A small class-conditioned image flow-matching model, trained from scratch.
Model: 16M parameters, norm layernorm, patch size [4, 4], layers 12, width 384.
Training: soap at rate 0.0026, batches of 96.
Data: trained on photos of arthropod specimens (BIOSCAN-5M), 12.6 epochs.
Rows from block 6 of a small class-conditioned image flow-matching model, named by matrix and row number. Rows with one number belong to one neuron. Each number is 200 + 20 x the weight over its row's rms, rounded and kept within 0 to 999. All counts start at 0. After the name is the row's rms in percent of the matrix's.
After each neuron's rows are labels from the 100 images, of 14976 (inputs lightly noised), where the neuron reaches its highest value: "peak at" is the part of the image that holds the peak. Only what is clearly more common there than usual is listed. The data: photos of arthropod specimens (BIOSCAN-5M).
# fc1: MLP up (model.blocks.6.mlp.fc1.weight, 768x384), inputs 154-230
# fc2: MLP down (model.blocks.6.mlp.fc2.weight, 384x768, transposed), outputs 154-230

fc1.60,104,169,195,182,179,219,155,215,207,194,192,211,207,205,222,185,231,189,204,206,219,235,183,211,211,215,177,206,176,200,205,210,188,222,196,193,244,193,206,185,222,197,168,236,183,200,209,222,208,153,189,193,251,233,207,230,212,171,167,185,206,249,193,200,237,185,207,189,214,241,203,237,167,189,198,183,209,183
fc2.60,104,214,192,229,178,187,203,210,181,197,192,235,216,159,209,216,187,217,209,205,189,174,184,190,210,210,219,250,200,214,248,181,184,171,240,199,200,226,205,221,207,189,205,203,211,225,188,202,238,241,204,229,224,203,203,191,187,198,224,222,201,187,202,192,211,217,202,179,184,190,191,186,213,206,175,193,205,166
peak at: middle right

fc1.604,097,182,203,198,201,189,227,185,204,198,214,207,228,202,217,220,213,224,195,205,191,194,222,223,219,231,199,212,241,204,166,167,207,198,167,170,190,170,202,224,209,178,189,249,224,180,238,208,227,188,234,192,208,213,208,233,231,210,173,196,209,208,155,212,172,199,193,183,185,178,184,183,190,198,180,207,196,182
fc2.604,094,200,220,225,187,215,188,198,197,204,198,214,184,212,177,192,180,225,182,210,208,172,162,248,197,182,239,206,206,169,180,188,196,229,192,172,188,191,238,191,202,190,203,193,217,226,203,210,185,218,224,218,194,177,201,201,192,212,229,204,203,212,197,186,196,185,204,194,198,144,201,185,233,195,185,215,191,184
peak at: top right

fc1.533,101,223,191,228,192,192,182,179,244,196,221,199,190,192,177,180,234,225,172,219,232,230,225,182,206,201,172,169,189,199,220,188,195,184,206,237,219,210,223,189,169,180,222,221,193,179,181,226,204,186,197,177,201,178,204,202,207,227,204,197,183,130,217,203,225,172,191,195,229,181,174,180,192,204,186,182,186,197
fc2.533,108,181,169,178,209,161,198,204,188,229,184,223,215,182,198,182,198,203,226,232,222,175,193,206,211,174,207,197,237,219,223,204,201,191,211,201,224,226,226,195,200,214,213,233,189,195,230,200,177,209,212,181,185,219,181,198,177,192,196,142,212,204,185,219,208,192,210,177,201,180,185,228,194,164,204,219,180,185
peak at: top right; bottom left

fc1.273,116,225,233,199,161,210,209,206,217,181,201,203,167,212,193,212,174,185,216,216,168,183,198,182,195,199,225,210,225,171,195,239,211,181,205,239,181,195,198,203,239,193,220,215,200,210,197,180,201,182,220,192,220,196,192,173,194,189,206,208,186,192,200,202,190,198,212,224,201,199,209,234,222,205,180,183,234,203
fc2.273,103,195,187,190,231,222,217,215,215,194,213,177,201,189,213,195,202,206,191,210,240,203,230,197,228,208,158,230,187,179,198,180,203,203,156,186,210,173,212,204,190,193,187,187,216,210,188,226,220,236,174,229,188,200,210,233,213,217,211,197,180,156,200,160,199,214,185,196,249,212,192,182,199,228,191,223,200,181
peak at: centre

fc1.668,095,176,216,209,189,192,184,194,206,191,186,179,167,216,203,224,205,179,194,206,205,179,189,184,220,161,201,196,187,221,213,201,187,206,160,190,164,247,202,251,193,171,172,209,205,195,158,188,203,237,181,193,242,194,198,242,197,192,224,157,200,192,221,217,250,163,183,221,214,191,158,170,212,184,222,205,209,182
fc2.668,098,189,210,198,230,163,172,212,216,185,177,187,173,183,205,236,192,215,210,229,184,189,207,199,210,174,221,219,198,193,192,208,190,211,194,205,192,206,196,184,191,187,193,174,189,164,216,193,235,175,201,224,197,194,206,211,173,246,206,161,198,208,212,197,227,196,203,226,144,193,173,204,223,190,235,220,188,175
peak at: top right

fc1.575,095,220,203,157,212,217,214,198,215,234,211,217,176,186,200,210,186,205,208,222,208,194,175,186,214,164,166,232,183,197,231,193,200,174,198,190,161,195,168,214,203,213,203,217,191,201,227,208,183,217,203,201,207,158,202,185,192,220,228,200,239,244,203,215,212,185,205,190,223,188,184,210,201,224,183,217,201,204
fc2.575,102,199,168,159,176,178,203,210,188,225,217,198,228,195,175,184,215,161,180,182,205,204,210,224,218,198,197,181,172,202,204,206,210,215,208,201,216,202,231,214,188,224,200,223,197,195,202,129,193,216,198,170,192,210,164,211,205,222,174,190,194,228,201,168,183,200,183,210,184,183,171,186,157,210,198,211,198,202
peak at: top right; top left

fc1.388,091,180,187,195,204,241,215,162,204,196,195,236,207,175,206,203,198,209,196,243,209,233,202,200,190,206,171,189,203,187,195,222,220,180,212,189,170,180,174,166,177,209,186,191,185,243,202,212,220,211,220,219,197,188,161,191,176,183,223,220,177,210,227,194,200,174,202,184,180,227,185,189,198,222,209,209,199,205
fc2.388,093,196,189,214,206,187,222,211,204,191,228,197,234,206,205,203,201,163,245,218,214,186,176,214,220,181,175,241,186,189,206,216,224,202,233,169,179,185,204,174,201,159,189,190,193,226,207,203,243,199,197,218,196,187,183,171,201,175,191,201,184,230,243,220,174,220,212,217,193,206,202,171,231,201,186,239,226,199
peak at: top right

fc1.216,106,179,211,223,199,203,205,227,160,215,189,207,203,180,222,213,208,212,163,160,194,178,211,199,201,224,184,206,180,182,196,179,225,237,213,228,215,211,184,227,207,216,232,205,169,187,207,208,160,208,182,182,189,217,207,204,221,187,181,206,223,195,205,205,177,194,248,209,218,175,223,198,187,171,208,202,213,188
fc2.216,113,175,211,182,202,199,240,191,229,209,187,184,213,193,185,214,195,231,215,186,213,212,197,200,196,195,200,207,201,201,247,217,176,199,195,184,232,213,166,208,230,206,197,175,188,214,230,201,161,188,178,194,205,201,189,193,193,228,218,162,201,203,217,185,200,189,217,207,187,204,216,196,218,243,174,222,175,232
peak at: middle right