{
  "activation": "gelu",
  "mlp_ratio": 2,
  "head_dim": 64,
  "fused_qkv": true,
  "layer_scale_init": 1.0,
  "lr": 0.0026,
  "precondition_frequency": 20,
  "lr_schedule": "cosine",
  "final_lr_fraction": 0.01
}
Rows from block 8 of a small class-conditioned image flow-matching model, named by matrix and row number. Rows with one number belong to one neuron. Each number is 128 + 24 x the weight over its row's rms, rounded and kept within 0 to 255. All counts start at 0. Numbers have three digits each.
After each neuron's rows are labels from the 100 images, of 14976 (inputs lightly noised), where the neuron reaches its highest value: "strongest on" is what is common among them. Only what is clearly more common there than usual is listed. The data: photos of arthropod specimens (BIOSCAN-5M).
# fc1: MLP up (model.blocks.8.mlp.fc1.weight, 768x384), inputs 128-255
# fc2: MLP down (model.blocks.8.mlp.fc2.weight, 384x768, transposed), outputs 128-255

fc1.305:152102119154116118110105176175120142116131129114143150116127122138171116167099151165123100148093126163143085161146159097148143112122135109109157072160123162126152105137133107153104196132151123130087131139108095127101136130080159129138113113164132108123159171179083110130169155086133137123134135147145179084117096130074123162131100129136107126106164110141130114086123103126136156104103
fc2.305:116159123138143150125173125108180148136132113127101106083140117135103125120107093157140157100119140142102127134082067121157134134174136153119100157112152120128136134113122147107152110103129112131125120080118134156143090112166078124141168133125109092182121096118136116155057080140157140120118119156149099160097126129117156111098164159126133146136093136127157138121147141143129125149150
strongest on: order Hymenoptera

fc1.90:138102125119145111138161122129057135101081103130147134105194151120150097119129128120092090086126165204078123128117167137141131153091126143134076142117146101157125137092171130163117153110107119131100124108170200099125137117129135130147131169106144118093136115121090121165154139116181152127113070165121141116160071190101118123158116107120132164154140087138157132133130114131155112104158
fc2.90:134096135111141151112105061116117088104146118126120114128109109145112177120132104139133103124125113081136141148149113123115148146203071096126131095119145134085142081105113146161124084116084114074122128130149138116122113145155171145129168117158096110121131144165137138110100145099140092157130156109147147159133155112143147136111119115094150139139133161119159135111147138107157129115100
strongest on: order Hymenoptera

fc1.294:076113132099110095121151106108128167152082166128178120130159127139108129104146173131122138085105132123163070122124068134134149155166149117129142093132152125134143097146135122090150161103171104136134125141167116181129148148099156116150163149129105072123117135112132110135128122145130120118133104108137117157115112155084075084100124105135119105136113071108134139154157136065149135170139
fc2.294:157139146136150160114106122104125094105172118154118100108115106083128124149147099119121125152162095127070139066100144100126114129076117120135125184149109119091115104117139156167165119128080159131098142118091136117127086120140102132115110112103132142162141134145128134128103142132161141158137123113082147077146124091196158155158128162134142103111148164158128132133101151142080118092148
strongest on: order Coleoptera

fc1.597:156112103133120160119127172148083102122108138140122134117155092159161149069120214115125091139155108070140101137124143113144120172095102110167108140118111148112122155145125176116123114109109150123134116137109119089143071123116168125162106149171136138105113110084167102157127126130100099127166089131130100146137141165106124163126153130127122156144143122149143163120145148113123127131097
fc2.597:135139103122147128117146075136055120121140079169152124174139097149097130173158129123075123151125119116151125115163116135157131113150125116132142158123126179086130159127118134113157158147161118122153122128080124130132166134165146147109152139137118166147103129145122085104182144199151091144116127099127149094055113111150141130096157110090144109147049124152144109187123116126153110148152
strongest on: order Diptera

fc1.652:131115119194115087158120132143116157152128142096159116098085141133095147145116076116125106103130101148154113121138135139136130152134118113138128129086146073129127126134088136126092097099144099093120133110101067142109141146095144077133113120127173135126121114118138167141166139107143135114087150169123098114136137130131150145117112124128149140104118116093141154141102105094151142129066
fc2.652:103083176098113146143101121148165101131099127129116141092158085099157146140143179094159136072144090154142147114118140080139145134111150151146120151149092098090105126160104129095121115152113099142142105155165070147152100120122102164096132086108097143138075140111123090133126121137125132106091120138122098138134112134148105126124147096140111163148099132132126128166179103137152146172094
strongest on: order Hymenoptera

fc1.555:132151106140160149142182084181131110107159138102147131111172124105127104111120128155150107160062087186130136194137155106110156110104160129125142112081109139122121113097137109089137144165127148147114141118162139104095143146125168132173145108112148128148091178123130151120144139157108144150134152083151097135183090167107157119135157096100121098130170106116123111115123092119099160150141
fc2.555:081121140132117125133104163104120157138131121129094130114108137135114151158173142117159150130181167073180096091137104143138107143160123094133146165121149133161147146135122143167131128091132147130167127143088134160141108103105112147108120129142102117148164080142096128109113157119162133123129106142102118097109157089146130143138099129165135137137105114124131164137144165108126073126110
strongest on: order Coleoptera

fc1.596:111081125121153093090071117139074128097103144110133109069140142107101116175144182112157135129133104127120087169136147118083106190150140146162102123151140139116160114142142096110075147140133137119128157124104084146114126128130120081123128133085102165147095177090136144156142124130138145082114109122165145152127101085099085114112128106124129119113140110142129171127170119166161135138169
fc2.596:114155090144130143100164119112183149155149142121134146144089106142138140105158078156131127149134147112126139106114120110176162111096122088147155133093133095125108118108100115141182096099106117134132067179169141108114160114093147169154121105147137131115167134138158138100133099152157138129157156108103130120108176142148142144153176154132125103136090125144109067102105116099091113117129
strongest on: order Hymenoptera

fc1.150:114123159111104085110122161084113097175133112125096174116153139158114148064162128146150107118119139117135072123082143125099145130144090142131103134113114119126112100094143137101159151176078129105126160120118077118138098143125119163140169114130120111113151127130106150139122090130113134108128167103142153090142133092141116153125104121122147128147188136078130139139150114102127190122140
fc2.150:139125131133103123127111116111127105109120128150116093136116126177132115093071127112104107140173151142114139143117155124155145164160079136097169104127086133131122172068140103120116133147173142085124106100121143154134189114137149160126129147133080156097143112138098115076116124117165164126107118129144118136160150086114115064131131089097107090159157115086050110127122147132138122131120
strongest on: order Hymenoptera

fc1.398:147065150134135104176125124132134128121105083145115147108199132142119137115125106139111090121111127122090104110154193102117115141101162132109122153104092127147148123110128137085157111148084093124112155125127149110124169151106080131136128135128163120133117090108116132122135123115177146112150144170092105069148178140091129147145088143119114109118154089127125110119135090106112140117100
fc2.398:116174097099087154135093086138107097184117126174125154132140074110165122093162099129128161113162170177144134159135094099117162165095113120091150092133125138120081106128117132087178125123103111134136089147141087160154097183111083168126134117132081147110108119130176130140110083152110128124124108128142118157113119080115114139122138139150147101144124123137097156136162111098131143135100
strongest on: order Hymenoptera

fc1.176:137141080124144138148123109167188140163126085137106138069130084107123118104088119166139165156142112146059117163166090159163145166142122148122122109124120088140118186094111122111151130141118093154103127160093105164121116156111110137143086128113160123134192156136140169129138119137108145146115127155161128094145146125130127125150125177111122155158173157128068147164111097107132103141132
fc2.176:114128148134124091149139119172086123079097152124129119158104142111100089114074116116131115128120125176116114130090056150094156140159126111126135148119125111122138137117104071130117135159095139143132123099170120100145149132156127152148141173152159119155098144116109128147085138153131141122143144159176130127091126132096103126128156116078097155142145124124152138123160130148142162147134
strongest on: order Coleoptera

fc1.127:151103137124112150128107109127127159128090147129076103139123197151118079148110107159130147115135089143130119142157095132154130169160122158112151127148121114106121151172115136124167114148141090124153147173166094131121081098122116119137135138135155154125128100157125135129118122121110121114145122095137100126126136124070143199080182129115101134117128108133127109153141103119138125136144
fc2.127:122124164086103141150135172129133153123133123137202152143124140091151131139150129110152143093079148123151134126132139125129107144130146157153157143118150133131170113118135158115133088084144140099161139115155153109125165102137116116113109106139133141138117138107130114125167070116151145146105093120140130124099133130117152152123151124109124106110148143100130162122130163103120102105139
strongest on: order Coleoptera; family Throscidae

fc1.619:108162169132137134128178138093125146141139092113137110071134135145118135160103107122053123083173151152117160099116183143147121126139105100145115109149120111118121071132125124115138099110113136138109151116144115132131113143094151148131128172082141123120185147119122157155122136094140130110127132134099144141120124143087159147103142145164131132132076135142174091115130140121078129127154
fc2.619:159106092169129143074109136163174111137113148133104153193104104146120120081171146107165112146120105103141083130126078082117143106153094146138124137121123083143132153139136115106117187131141089103142121136112128103100137110164118102096145079137117135105089094170162105112139124124130117137174116093143100106139136124138128101124128127128132113135142131102099142127110120153171101118113
strongest on: order Hymenoptera

fc1.238:135140140107138121161125158119184115135104148123157112093174104141095100097140143117127132172124106178122177121134108134111172144105171120116065128094127143092122139094120090120113106150153117149124124110103095140110150147128116148114116139106135116082138121125137147200126132139123157118102137131123155142123163136124120126138157154115148180131146124084075171126123140135142161163113
fc2.238:127120157148106113124095148118133163105115173164091120171097129144125116171128121127166156134106159100101127118134129107100172055162148188093166153145132145114099123177121154103121129141092147087082136122145129152114160142118110129135147129185141096114085152118164130126103182150110117136083133144167116148086106116146122128169161159137076152161134134138142088125115150081128090125131
strongest on: order Coleoptera

fc1.337:141092110125127106092172200175162125141179121141106098131178088120136160144119132126128129118106131118149134108189117136127156139143099133102140078134133141171132123132118139137145123125140146124127159087125112168144128161145107123128173134121103088114163101074130105104095191116132118134145173156133128155153118146138130174115091137169134113153140111090160143106107125108154150104168
fc2.337:115150117143138161121124118128121115107102168105122139150050136140146100119138115125136112150152098141101101148082127119135108153121113142164164137114129102119116144160123081134111157119110107128124105185102178103131111106105141083126144113140191181177157152163129149138136084115120130121128078113135095061098142106108138113161161101097121133123106144149100129115123134145093121132122
strongest on: order Hymenoptera

fc1.731:123105136157162084067125129125116161124139142146125128094125131096153127122143145148094129115127105151129096136136164105125078115131124135144151092146148129137149161127120133137127148131112136131143177140136115123114151126084134112078127102157112143099175170173136139117119104169164137109168106103101140117119074105122100140136134123153093123170135180135083102134123127144098139101172
fc2.731:108164098120106176156112132104129102141097133126164106124115128150127132122119112117165113110138136119107141115127129111125189139153122145140070136091114115118084113143119148147134127115140108130111099102134111157106095116149146099149149149095156127188110117130124157154149115098070118125122151130159093123180160115159165096136113148148122111081133061129160139099136110127144102138102
strongest on: order Hymenoptera

fc1.673:105175107094117140108142108154129111154129102113140124131133125078065096162158097122101168131098110160156121109114134170163138130148141157126092136162126100124085132152120160101098146163111144169092112120182114112117134191165122122146146130083115110130104154120138093128143144126152103113138095152139084110110120135189132121155177202108134126129115148161124134122128116129136137138129
fc2.673:118113141182158149171135124131071134105146155181114123148153129182115170116118126158144090134186137096117113145129133105155123125160113117114151133120090134147150139119160113113138100116162136099184138153059147161103141101105136111098116187156147144076133093149121147161109121149146141122102108117120142116138144096049130116119097065152110116132126106077117139129133079128144118073118
strongest on: order Lepidoptera

fc1.137:143140148145152140159113119146133133110142144170148139140142129114116097114156145121133173154113133171116125107152108103085174143127133113120137141165109072130104120149101141094136112127107122092157105130093089130152103150124117120170136128138106112200103133125122171115133134135090121081107130132133097155110119123152169125112136162132175171134114138125097112165122137108117109163142
fc2.137:139126088128159094087132151102123091126134154088122065126133106145147160141111112120132128086134137066146139117110150158174146133134153173135135145108133141125106118120131106152136116136145141123098173127159175143107125119126131127099086148121138108121150146140154091151125106129151133140149111075141173117173130150130136140152103143147121100114123109160139129096139111120123144130123
strongest on: order Hymenoptera

fc1.705:162109120076093178100135159145136124136173109152154152166097126139166123175130090129096125118135124085091134136143170086162133157112175140124165086106117129140145106176147142194123133141141129154142147097075108115118148184120129110132148135135136177129126134109110118123160217118130111186186142130136142115113116104142096131181139107117115151121127126118092114133113106131144144157095
fc2.705:093123125162137107125142109103135134142086150108138106083148160124062113091118146160150114132127118135165133138107102160115132093158098125117139160191108112131103137114106104099130128093119147106126131157148123117155087093130140160113130110116110098154152128132171134148079095134143161109087121145093145133134155119141193113098129153106134109129129124141133142132140132138097147124175
strongest on: order Hymenoptera

fc1.92:170129161145111108135157114152123118119158142123105117111132131151082181075167139116110141125171127109116111095125123140084173122143116156116098132077188147124154118093098145138103116122149106101109137114127138133110112111196130124114170116140112131148116088097148139115130129111127158117131114110122118107152157132135096090110175169118141091138111098113114173148118106143135093107186
fc2.92:150119116094149136113091093125166126143115129162126132125140148089152120163123109123116155085111103116091153160147117126167134145139103102179140111134079138138114136147169107110166130149139150169103144137095114135144105118072143143094108138112114084092122147130146117152146100135172071119122155138152137138120104124074156145120106112122138125114127157129116118109130117133124128164116
strongest on: order Coleoptera

fc1.629:161132135160104142143136172128144148124089120145134142059125119120096151136163124106123129128159091192144102139124126157095125175106092112117112105138149131152118146145133128097130140089079147149169120112100154165088150090120162141111109134136139125124155098105086121121132089156129161117137146117146095144128096132115163100123130100121122136134108153132154129125139149118156127143151
fc2.629:093149126094115130115141081144102091121128137111109112191165132117160090115149102121142114139099135114104155095105136119142097117165157120138116152140158122111128127146119115137156112160128116135108123136173094085160137153131084121154156123095114132124115141150141137129098149123100073131108124136129155096145163130135112101141102183131150156130165100115082114147133096139101154122122
strongest on: order Hymenoptera

fc1.210:160157125120084127096133159144125116083137141111156147074115082156137162079106076102069119133132127091139136125161139105161122109162084099127143134102144164156105162137154100069089125125098115147146155126093124097122069114120130114125144117165186130128133148147094142102121057126140125133146122154138130113152131121147126118139089138108134103146104152173154120151109084124091081160066
fc2.210:096116153115135143122128094150122140113083105122158131186139134083170103173123144116065107100156107113162161133097097116131122162134158098154113157152112110129122101128137195128156158131160139131116131142097118142114123146107130177135149130122097121161100141104130127128129151130118123111122129135134132187118079120076157109120117066111140173132131149137135116133172142132141145163130
strongest on: order Hymenoptera

fc1.432:081100146105146134126097136117145146167153106168149090127101145161135153129142130107144137148095187113082127102131141098124129140114127184117115167160128154080167144171121159108139127079091124148130139135129128155143120125152130095126166139106110182100132159091152128151146165127109111101140088127113102097131139134140113139136126110141101139136146151130154136149139128152143115056094
fc2.432:133162109143125131160126111129111098112117164066145136120154096096111112135095113111111111135160075146158124125125099143152163105113143110129118115086105091128085139092123095157111139168145133118119141117103126106137107103091099133140094103143171098179101107149112111147118123184132148155114135133151139135167134088115139083160144160135148114103101105147106124139089130126105149138152
strongest on: order Coleoptera

fc1.530:150159080147105114150113109079137111150143112115145170133089129152134157155146100130157115122149157151122143155146100115104125131160117130097159122154091162144121107101154157140143099090123190112112141109116121081111088091116129116110120112143130124159172131135110098093147114124115164175137091092136118093103156140110132095121123146122149120129146121117114120128110167157107153120121
fc2.530:111112142102134122116167165142120133132143115099125058116169125096136088113104135132101104143129117105127085120123168132167156142095115134184120160118134087087129150146115085106122166162122086140152108123129142144142138170121138107105110139132155141110106098158101130175124138107119121098128143162098163141153119106147122169144147134146103115119106125155150157141143111088128112127128
strongest on: order Lepidoptera

fc1.660:113131141127130136156133115135166119126169127160155130137140096123097153125113124132101177153115134124121139089127162130096105115161126118123145106144135186089115143185153187110133175155094123159137168122150115113127117094104132139106081141160153128135129066099152117118136139125075149115096155143081109117117132162199137137094136156121067122145141095144130140158136110157148150159098
fc2.660:108107118115091127150118157118103135119112137065127141115123163106154140116115138102179099130137174132133146120106069126145167140102103127128134116111151091096133123106123063161128080141170124100101135132103145185112123135135138126151160135083126148088123185114151144129118104127141104130152170136139138141124121087098144110127165102154136122100135118116119111132142120156118134125124
strongest on: order Coleoptera

fc1.142:159092121158143082164124124154107092129127158168143148148159129154182117125154115118098132135100142149125113132188186094120138126159150135177122106108162145128154109091117119142133171144125133139168116137136172131098141135133153108164185137128123116154104098075167150140132112097125163130152156123134122129113115132120105160118122115135142189120131123117123181164099109140163118111132
fc2.142:117171106095120180115173112133120151161137118108184117131122100100085077113131175094148114160123131115108154108080113139133116101152082100134107155145105121143147140127137133139103124159128144146155120137159132160142100114124140181106088093069149165078100139142124129100130169146105129131123090118128145162113157154151140118095100140109108099142125161127131095089142122109117130135096
strongest on: order Diptera

fc1.440:141122085111123148120118103158094134191140079117082094117133161114135132154123162152136107113108116093117124133127106092149118122111151145096122120120125127115142138146087140112132098101102151139095141127127135137113107096110107113153098123125112127109136145126131158120059180117159128130140131087127115093152116159159119112164141135107103139163141119084132112135107101105128149146119
fc2.440:165164128149155090131128093126156148074134140098143177129130110138111118101103094113159167134139144140118144154101134155140138131108080110139109162138114130115097134128151127143158133173116121147131144126162127085161131163170122132127153150081131147136099129120127162094158116130142120129128173142095145163068141106070153141113135137148149141126098103147147145158162115121145129117168
strongest on: order Diptera

fc1.405:161149127158156146110149147141133117081133146213142091114126087093125127155149163155144143150098134130135137137111176135102092148127119186092153121125172165143120119132171152108153189085115129115109136099167136084146169118098093095141150126195161126107157106106075120095148123137120116108128137108143143091117141157069084140156153115099136156129108151119151104153144101146157145156120
fc2.405:073149109109113130126098129129140147157102130074145158134134146131153138109107094092102091122177080137087106107157082136140169105097105075147087141136091039126136133139078117159099094119108142138148114171098115152145076110118125133104117127059127131145099137128191153163152111103111121158125132095102113137174105105175177114100132159149137085133141086137120118118089108130092135081135
strongest on: order Hymenoptera

fc1.623:082169091126131140112153105138145124154131133103148083133125144148178099155121174132089122161131122126093118125169129126163104141086086077129090087137135129090115120091147162124148145092192124108076128131126112116118119127129131094141122115106111118140127126120127065115148141134140118087189127132114115146155069123128119134126153149122147137143161096125134115093126140070133108101161
fc2.623:132136121119144125158117120104123119104094104112116109143136104115139128169137103164181150168107185144149119145115127116143093122160148132121183178107149143188113114160151063102125114154109144146129131124104133172135124131159106144159131172143115143111127145139126147117121099151144146094073136153167130098137138149113147110130129114138123170087081122122133133112133134142111151106115
strongest on: order Diptera

fc1.758:141106087123125135086139150159095153119131100125134137083115094146120108149133119137134136119118115138152103120148172138160125114154129124092140119152115135089128143115130170151144084113149096114130141142111080160098137073104113092119148122119087119116149198112131174130147176145146091113168189146100113142166110094131124123127122149167135053135105156164126138146141093152174152140185
fc2.758:129118158129137089159110171134117162154134112110145103154111110126140116131125164092162099150118167142133109122137128149117130176114138154138166134146146151134113115132105126107131174123136116129120142166116150114130134155106101135091074133151170118141132088113097131096164137123097117125164116140134119138116138151137152164114129083157144156131164115115130135085132166139135130155156
strongest on: order Hymenoptera

fc1.96:157145102130130101100141142126124145147144102114128155129099102155132103118077093138141108159127122112115112075105124109134149112109132129123125115170121085108125108111136134113150121102109139111156132163137116118162154101112130123109160194151160133137160172158121177134119151072113095153145164153168116082152130160085076130124148136125105133132186131187097101063126116130127144147114
fc2.96:091104135076152121137119130135123129134107146143105135089138137138143103194158154109118105088090132139157155117152117128152129146123056121175097100155166150131141164105101145158121188142148117140138100118146109126129144102131123134143142091130154123137085133084110133134112115132119133135129143133115105162095140093081186154114143114149112138122115129093097140120172108099130148117161
strongest on: order Hymenoptera

fc1.32:145133147122130136135188138128169090150123086110115159070155134130148119172127112143122119121100148114145128118189148101120138105097101115111089086126125111123080155132129114118156144140103113112163090122114075176167198087108136114127121138139130105076139158143124156122145111111134092110123130163147121103097085140098122126121125136104092148131126131135082143108116132114146131139105
fc2.32:128135104155129101130120115134102115118144166176155091125118140137123138118151138142099167115137144170085150164088109155136149131115121078165131121118141124165196129118132132137114097102130127179085118128160182120148087129184147130143155138093109137154143084099127104137062148134182148149140142097155144155150122115147157120116128128131163105134132137113145139150136110112097113106131
strongest on: order Hymenoptera

fc1.439:165096149108143107157140101117169169154132138123127114105106112165090128062120169132097092087149183127157106128108137118137106158105076144147108154175113137150128113117129113121114102130098129072155130116106109104145116122138162103146118128086093096127147134142100114145124113115110125138136135161173100137129113135125112159112151126147105145107131140135151175103161150120140108083132
fc2.439:075176098137115120094113151126126126124130122136131145146132127094147160154114083071142151149138061133116129150135115141128142114150094121120164114066138073131133140143095134121144161133148139131114125149157161123132115151100078104116120159172154146128132138131156144099136123105121126125154117110084131104143159136170126086150117131141124097135106118106116092131097088165122150148092
strongest on: order Diptera

fc1.507:159162107111152123111137182134098168143084103147121159186110117138058117120132102126117097148135109127130139126085058158084135122146121162130173166146141109160116159134097108125116103094060113131124131137153136152130110150115164113136168156142162111128139138127129102113116107133112130167142163091146100127164124146101146133133129129110122119135128133132141121147141127117117132103155
fc2.507:147156163121133129159095126140095121091106090129124129111174141142159096110124122128129120129143153081070123112151168127117110139116122134114112097119134097110137115102166125117108121143170176147135091115148125097123162127092127176123088151141139179105111114098125135169154144148128107077101080150161115138115148154107192088141141122130151140115141088133090116138113138139138130118108
strongest on: order Coleoptera

fc1.711:123099130119099136184111135086130103137137126114171134082148155076127156146124205162103125134139122132123115120129132131191084067080118105136166118135063136172144142142139071107098161152149128149119110100085115120139101125173138113098141133121104084134127140095106128142093149140119069110135130143111123127130089089166145160169092151151126122112125109098158124092165143104168134154108
fc2.711:136159108103160143098117155144106132131122153148107145174131118153081142108117060080166141162122134143145155146093105113101160167166123148148112135108182117089134078099126128142125088126116143133127153132160151130109142127133121145135113119136143152124138116183117128096133097108118194129134167145146140096126140127092135077115148150142115075134130135138118108145107108147119119122114
strongest on: order Hymenoptera

fc1.742:177112138140142110159128128127154095127158187116111124159134117108142126104105157137144157158119151151139113138123095136125163118104166145153077163153105170110135138109116114134125138145107110087125124128146150154179155142126122101109136146139141137163110089108150137175151133104100105150112122106119141126153136155109146162108127117129141114139120158140112102116145085146155119190117
fc2.742:142139155134126175147133153150057172114140146121155102164137107120135126124116125146160146101143129134161110121154133136138134197141129106143109098104123129157132155122140128131163072146131133110128155116099142129095141113124107129125139121121140119136144120059077149131130156167137174100110120118135074114133113127182130127114150089149125126130152089091132129100134148069159079109126
strongest on: order Coleoptera

fc1.195:142130157144141107132111181120136100171115173141122110135155171092090083130152125112145159136117154170125116147122167131133138127091191128147161133113112077142111131148121101124076123116162111092155147110100125143159160163112158132122149122127158106137148107132118129137159122117132129149109143135113130128127155101138136113120137125097127133097166146141119124103097125068119157103099
fc2.195:090082150130142148128120091132137163126085111142130138127123097171108133095143124177110109108146126142140079126123115170139144126076104157105120158113174128123082170146103118098122182135138158164086092126142108119178123139150118123183077148107167159113080104139122123133113162135137155117113109139118092088157092110146117093120117122107136150137130130165123150123148101154114101173163
strongest on: order Hymenoptera

fc1.307:118124141119191095133128116125102111131128128167163104067148141123126065129143126159121137099093158133121120105197121108125134110109145113157092119125136133112132114080158145144143145145118124104109102145167150097140110129149082092153117124149110118140130117100127132149162138177141132123138068133114149146146158114157124100119109125146141138164155134127151130123132135209126078135134
fc2.307:128167111122116114147155122131169134071141105093110146131129108124154149123100128147149151125132116171134112165111129088096127160142121143121110123155134102139113150124091135109134116110140089120147134152125071092136155069119184149087111146106151161118124153150079143133095097113100097142105123145116142129119103140114137142135122122115125123135119121124108165119119131078134169097109
strongest on: order Coleoptera

fc1.522:164114090121125127105119166128108161163115149125104126130165124137116126100159123118140094141143131110137113114180190161173110128126099091175128142148139145143134157092147128110118160108116094088132148126164112124133118082157160096095105169093172154153127091144141149136120166107121143116170135118158154101112091149100104153102121137124119140116143118101104156126133126144128138118156
fc2.522:144131127098138092109112129124152118160143158123112119153155132114138119150105134163115131085156168136157132127062095122105125145124165131149141168117150168139067092139143160113141141153138155096128144105136125131124123144084160169145102101150126149147134126116113112095129175152126134165126172157124128121084108137117169094093155130159090132129160132124124162112140121112119150115145
strongest on: order Hymenoptera

fc1.640:114078110129118153124152146145102102144113139114131095127129136111138126121190165134134154119133117112119136141079079111105127080137158094155107107119072137136181132181103117145113153162124114116166110087211161145118108126129130139148123162106139113100109096087105133099159157099120126139115088150100119121136116128171166119134134157173130133142075132115132153155134111133141133131133
fc2.640:130080128125103130134114078127155132146105119091140126125152135098094155145098123108130119117078145145183141091142121049144104190183132148135115141141140133128138143130137155088141160130145134140138158107125108115104143192156165141091110113104124110135071095159156119134083125177118119109141127152096165186106111119134090165142181112150126096150128144127128165140096158118145138147137
strongest on: order Diptera

fc1.53:099125178163142101152137121140133116093120121103105112114136143104115147146159143131113139161090133150079107116117135087142104170134136081116143171104163133080143112135115135109120135171130122094140103150161128141100089166105147112166094137121122127174136122082141148155096120138146120109124105157106125127165121107135135154161118136161169154114130116166101174170160134122081100199109
fc2.53:131119078103127122099141128127113119117131124135152121114109119143149108119119121140136129141152146113120139100130142127152127116133111152110151116159099122175140134157119138156082112095157087139117154154118110139155155141134153145098129156139145149119161184116132140103127115129120124155119103071136125144115144135138117111121103141110100151137126159085078106109132129114154196102171
strongest on: order Coleoptera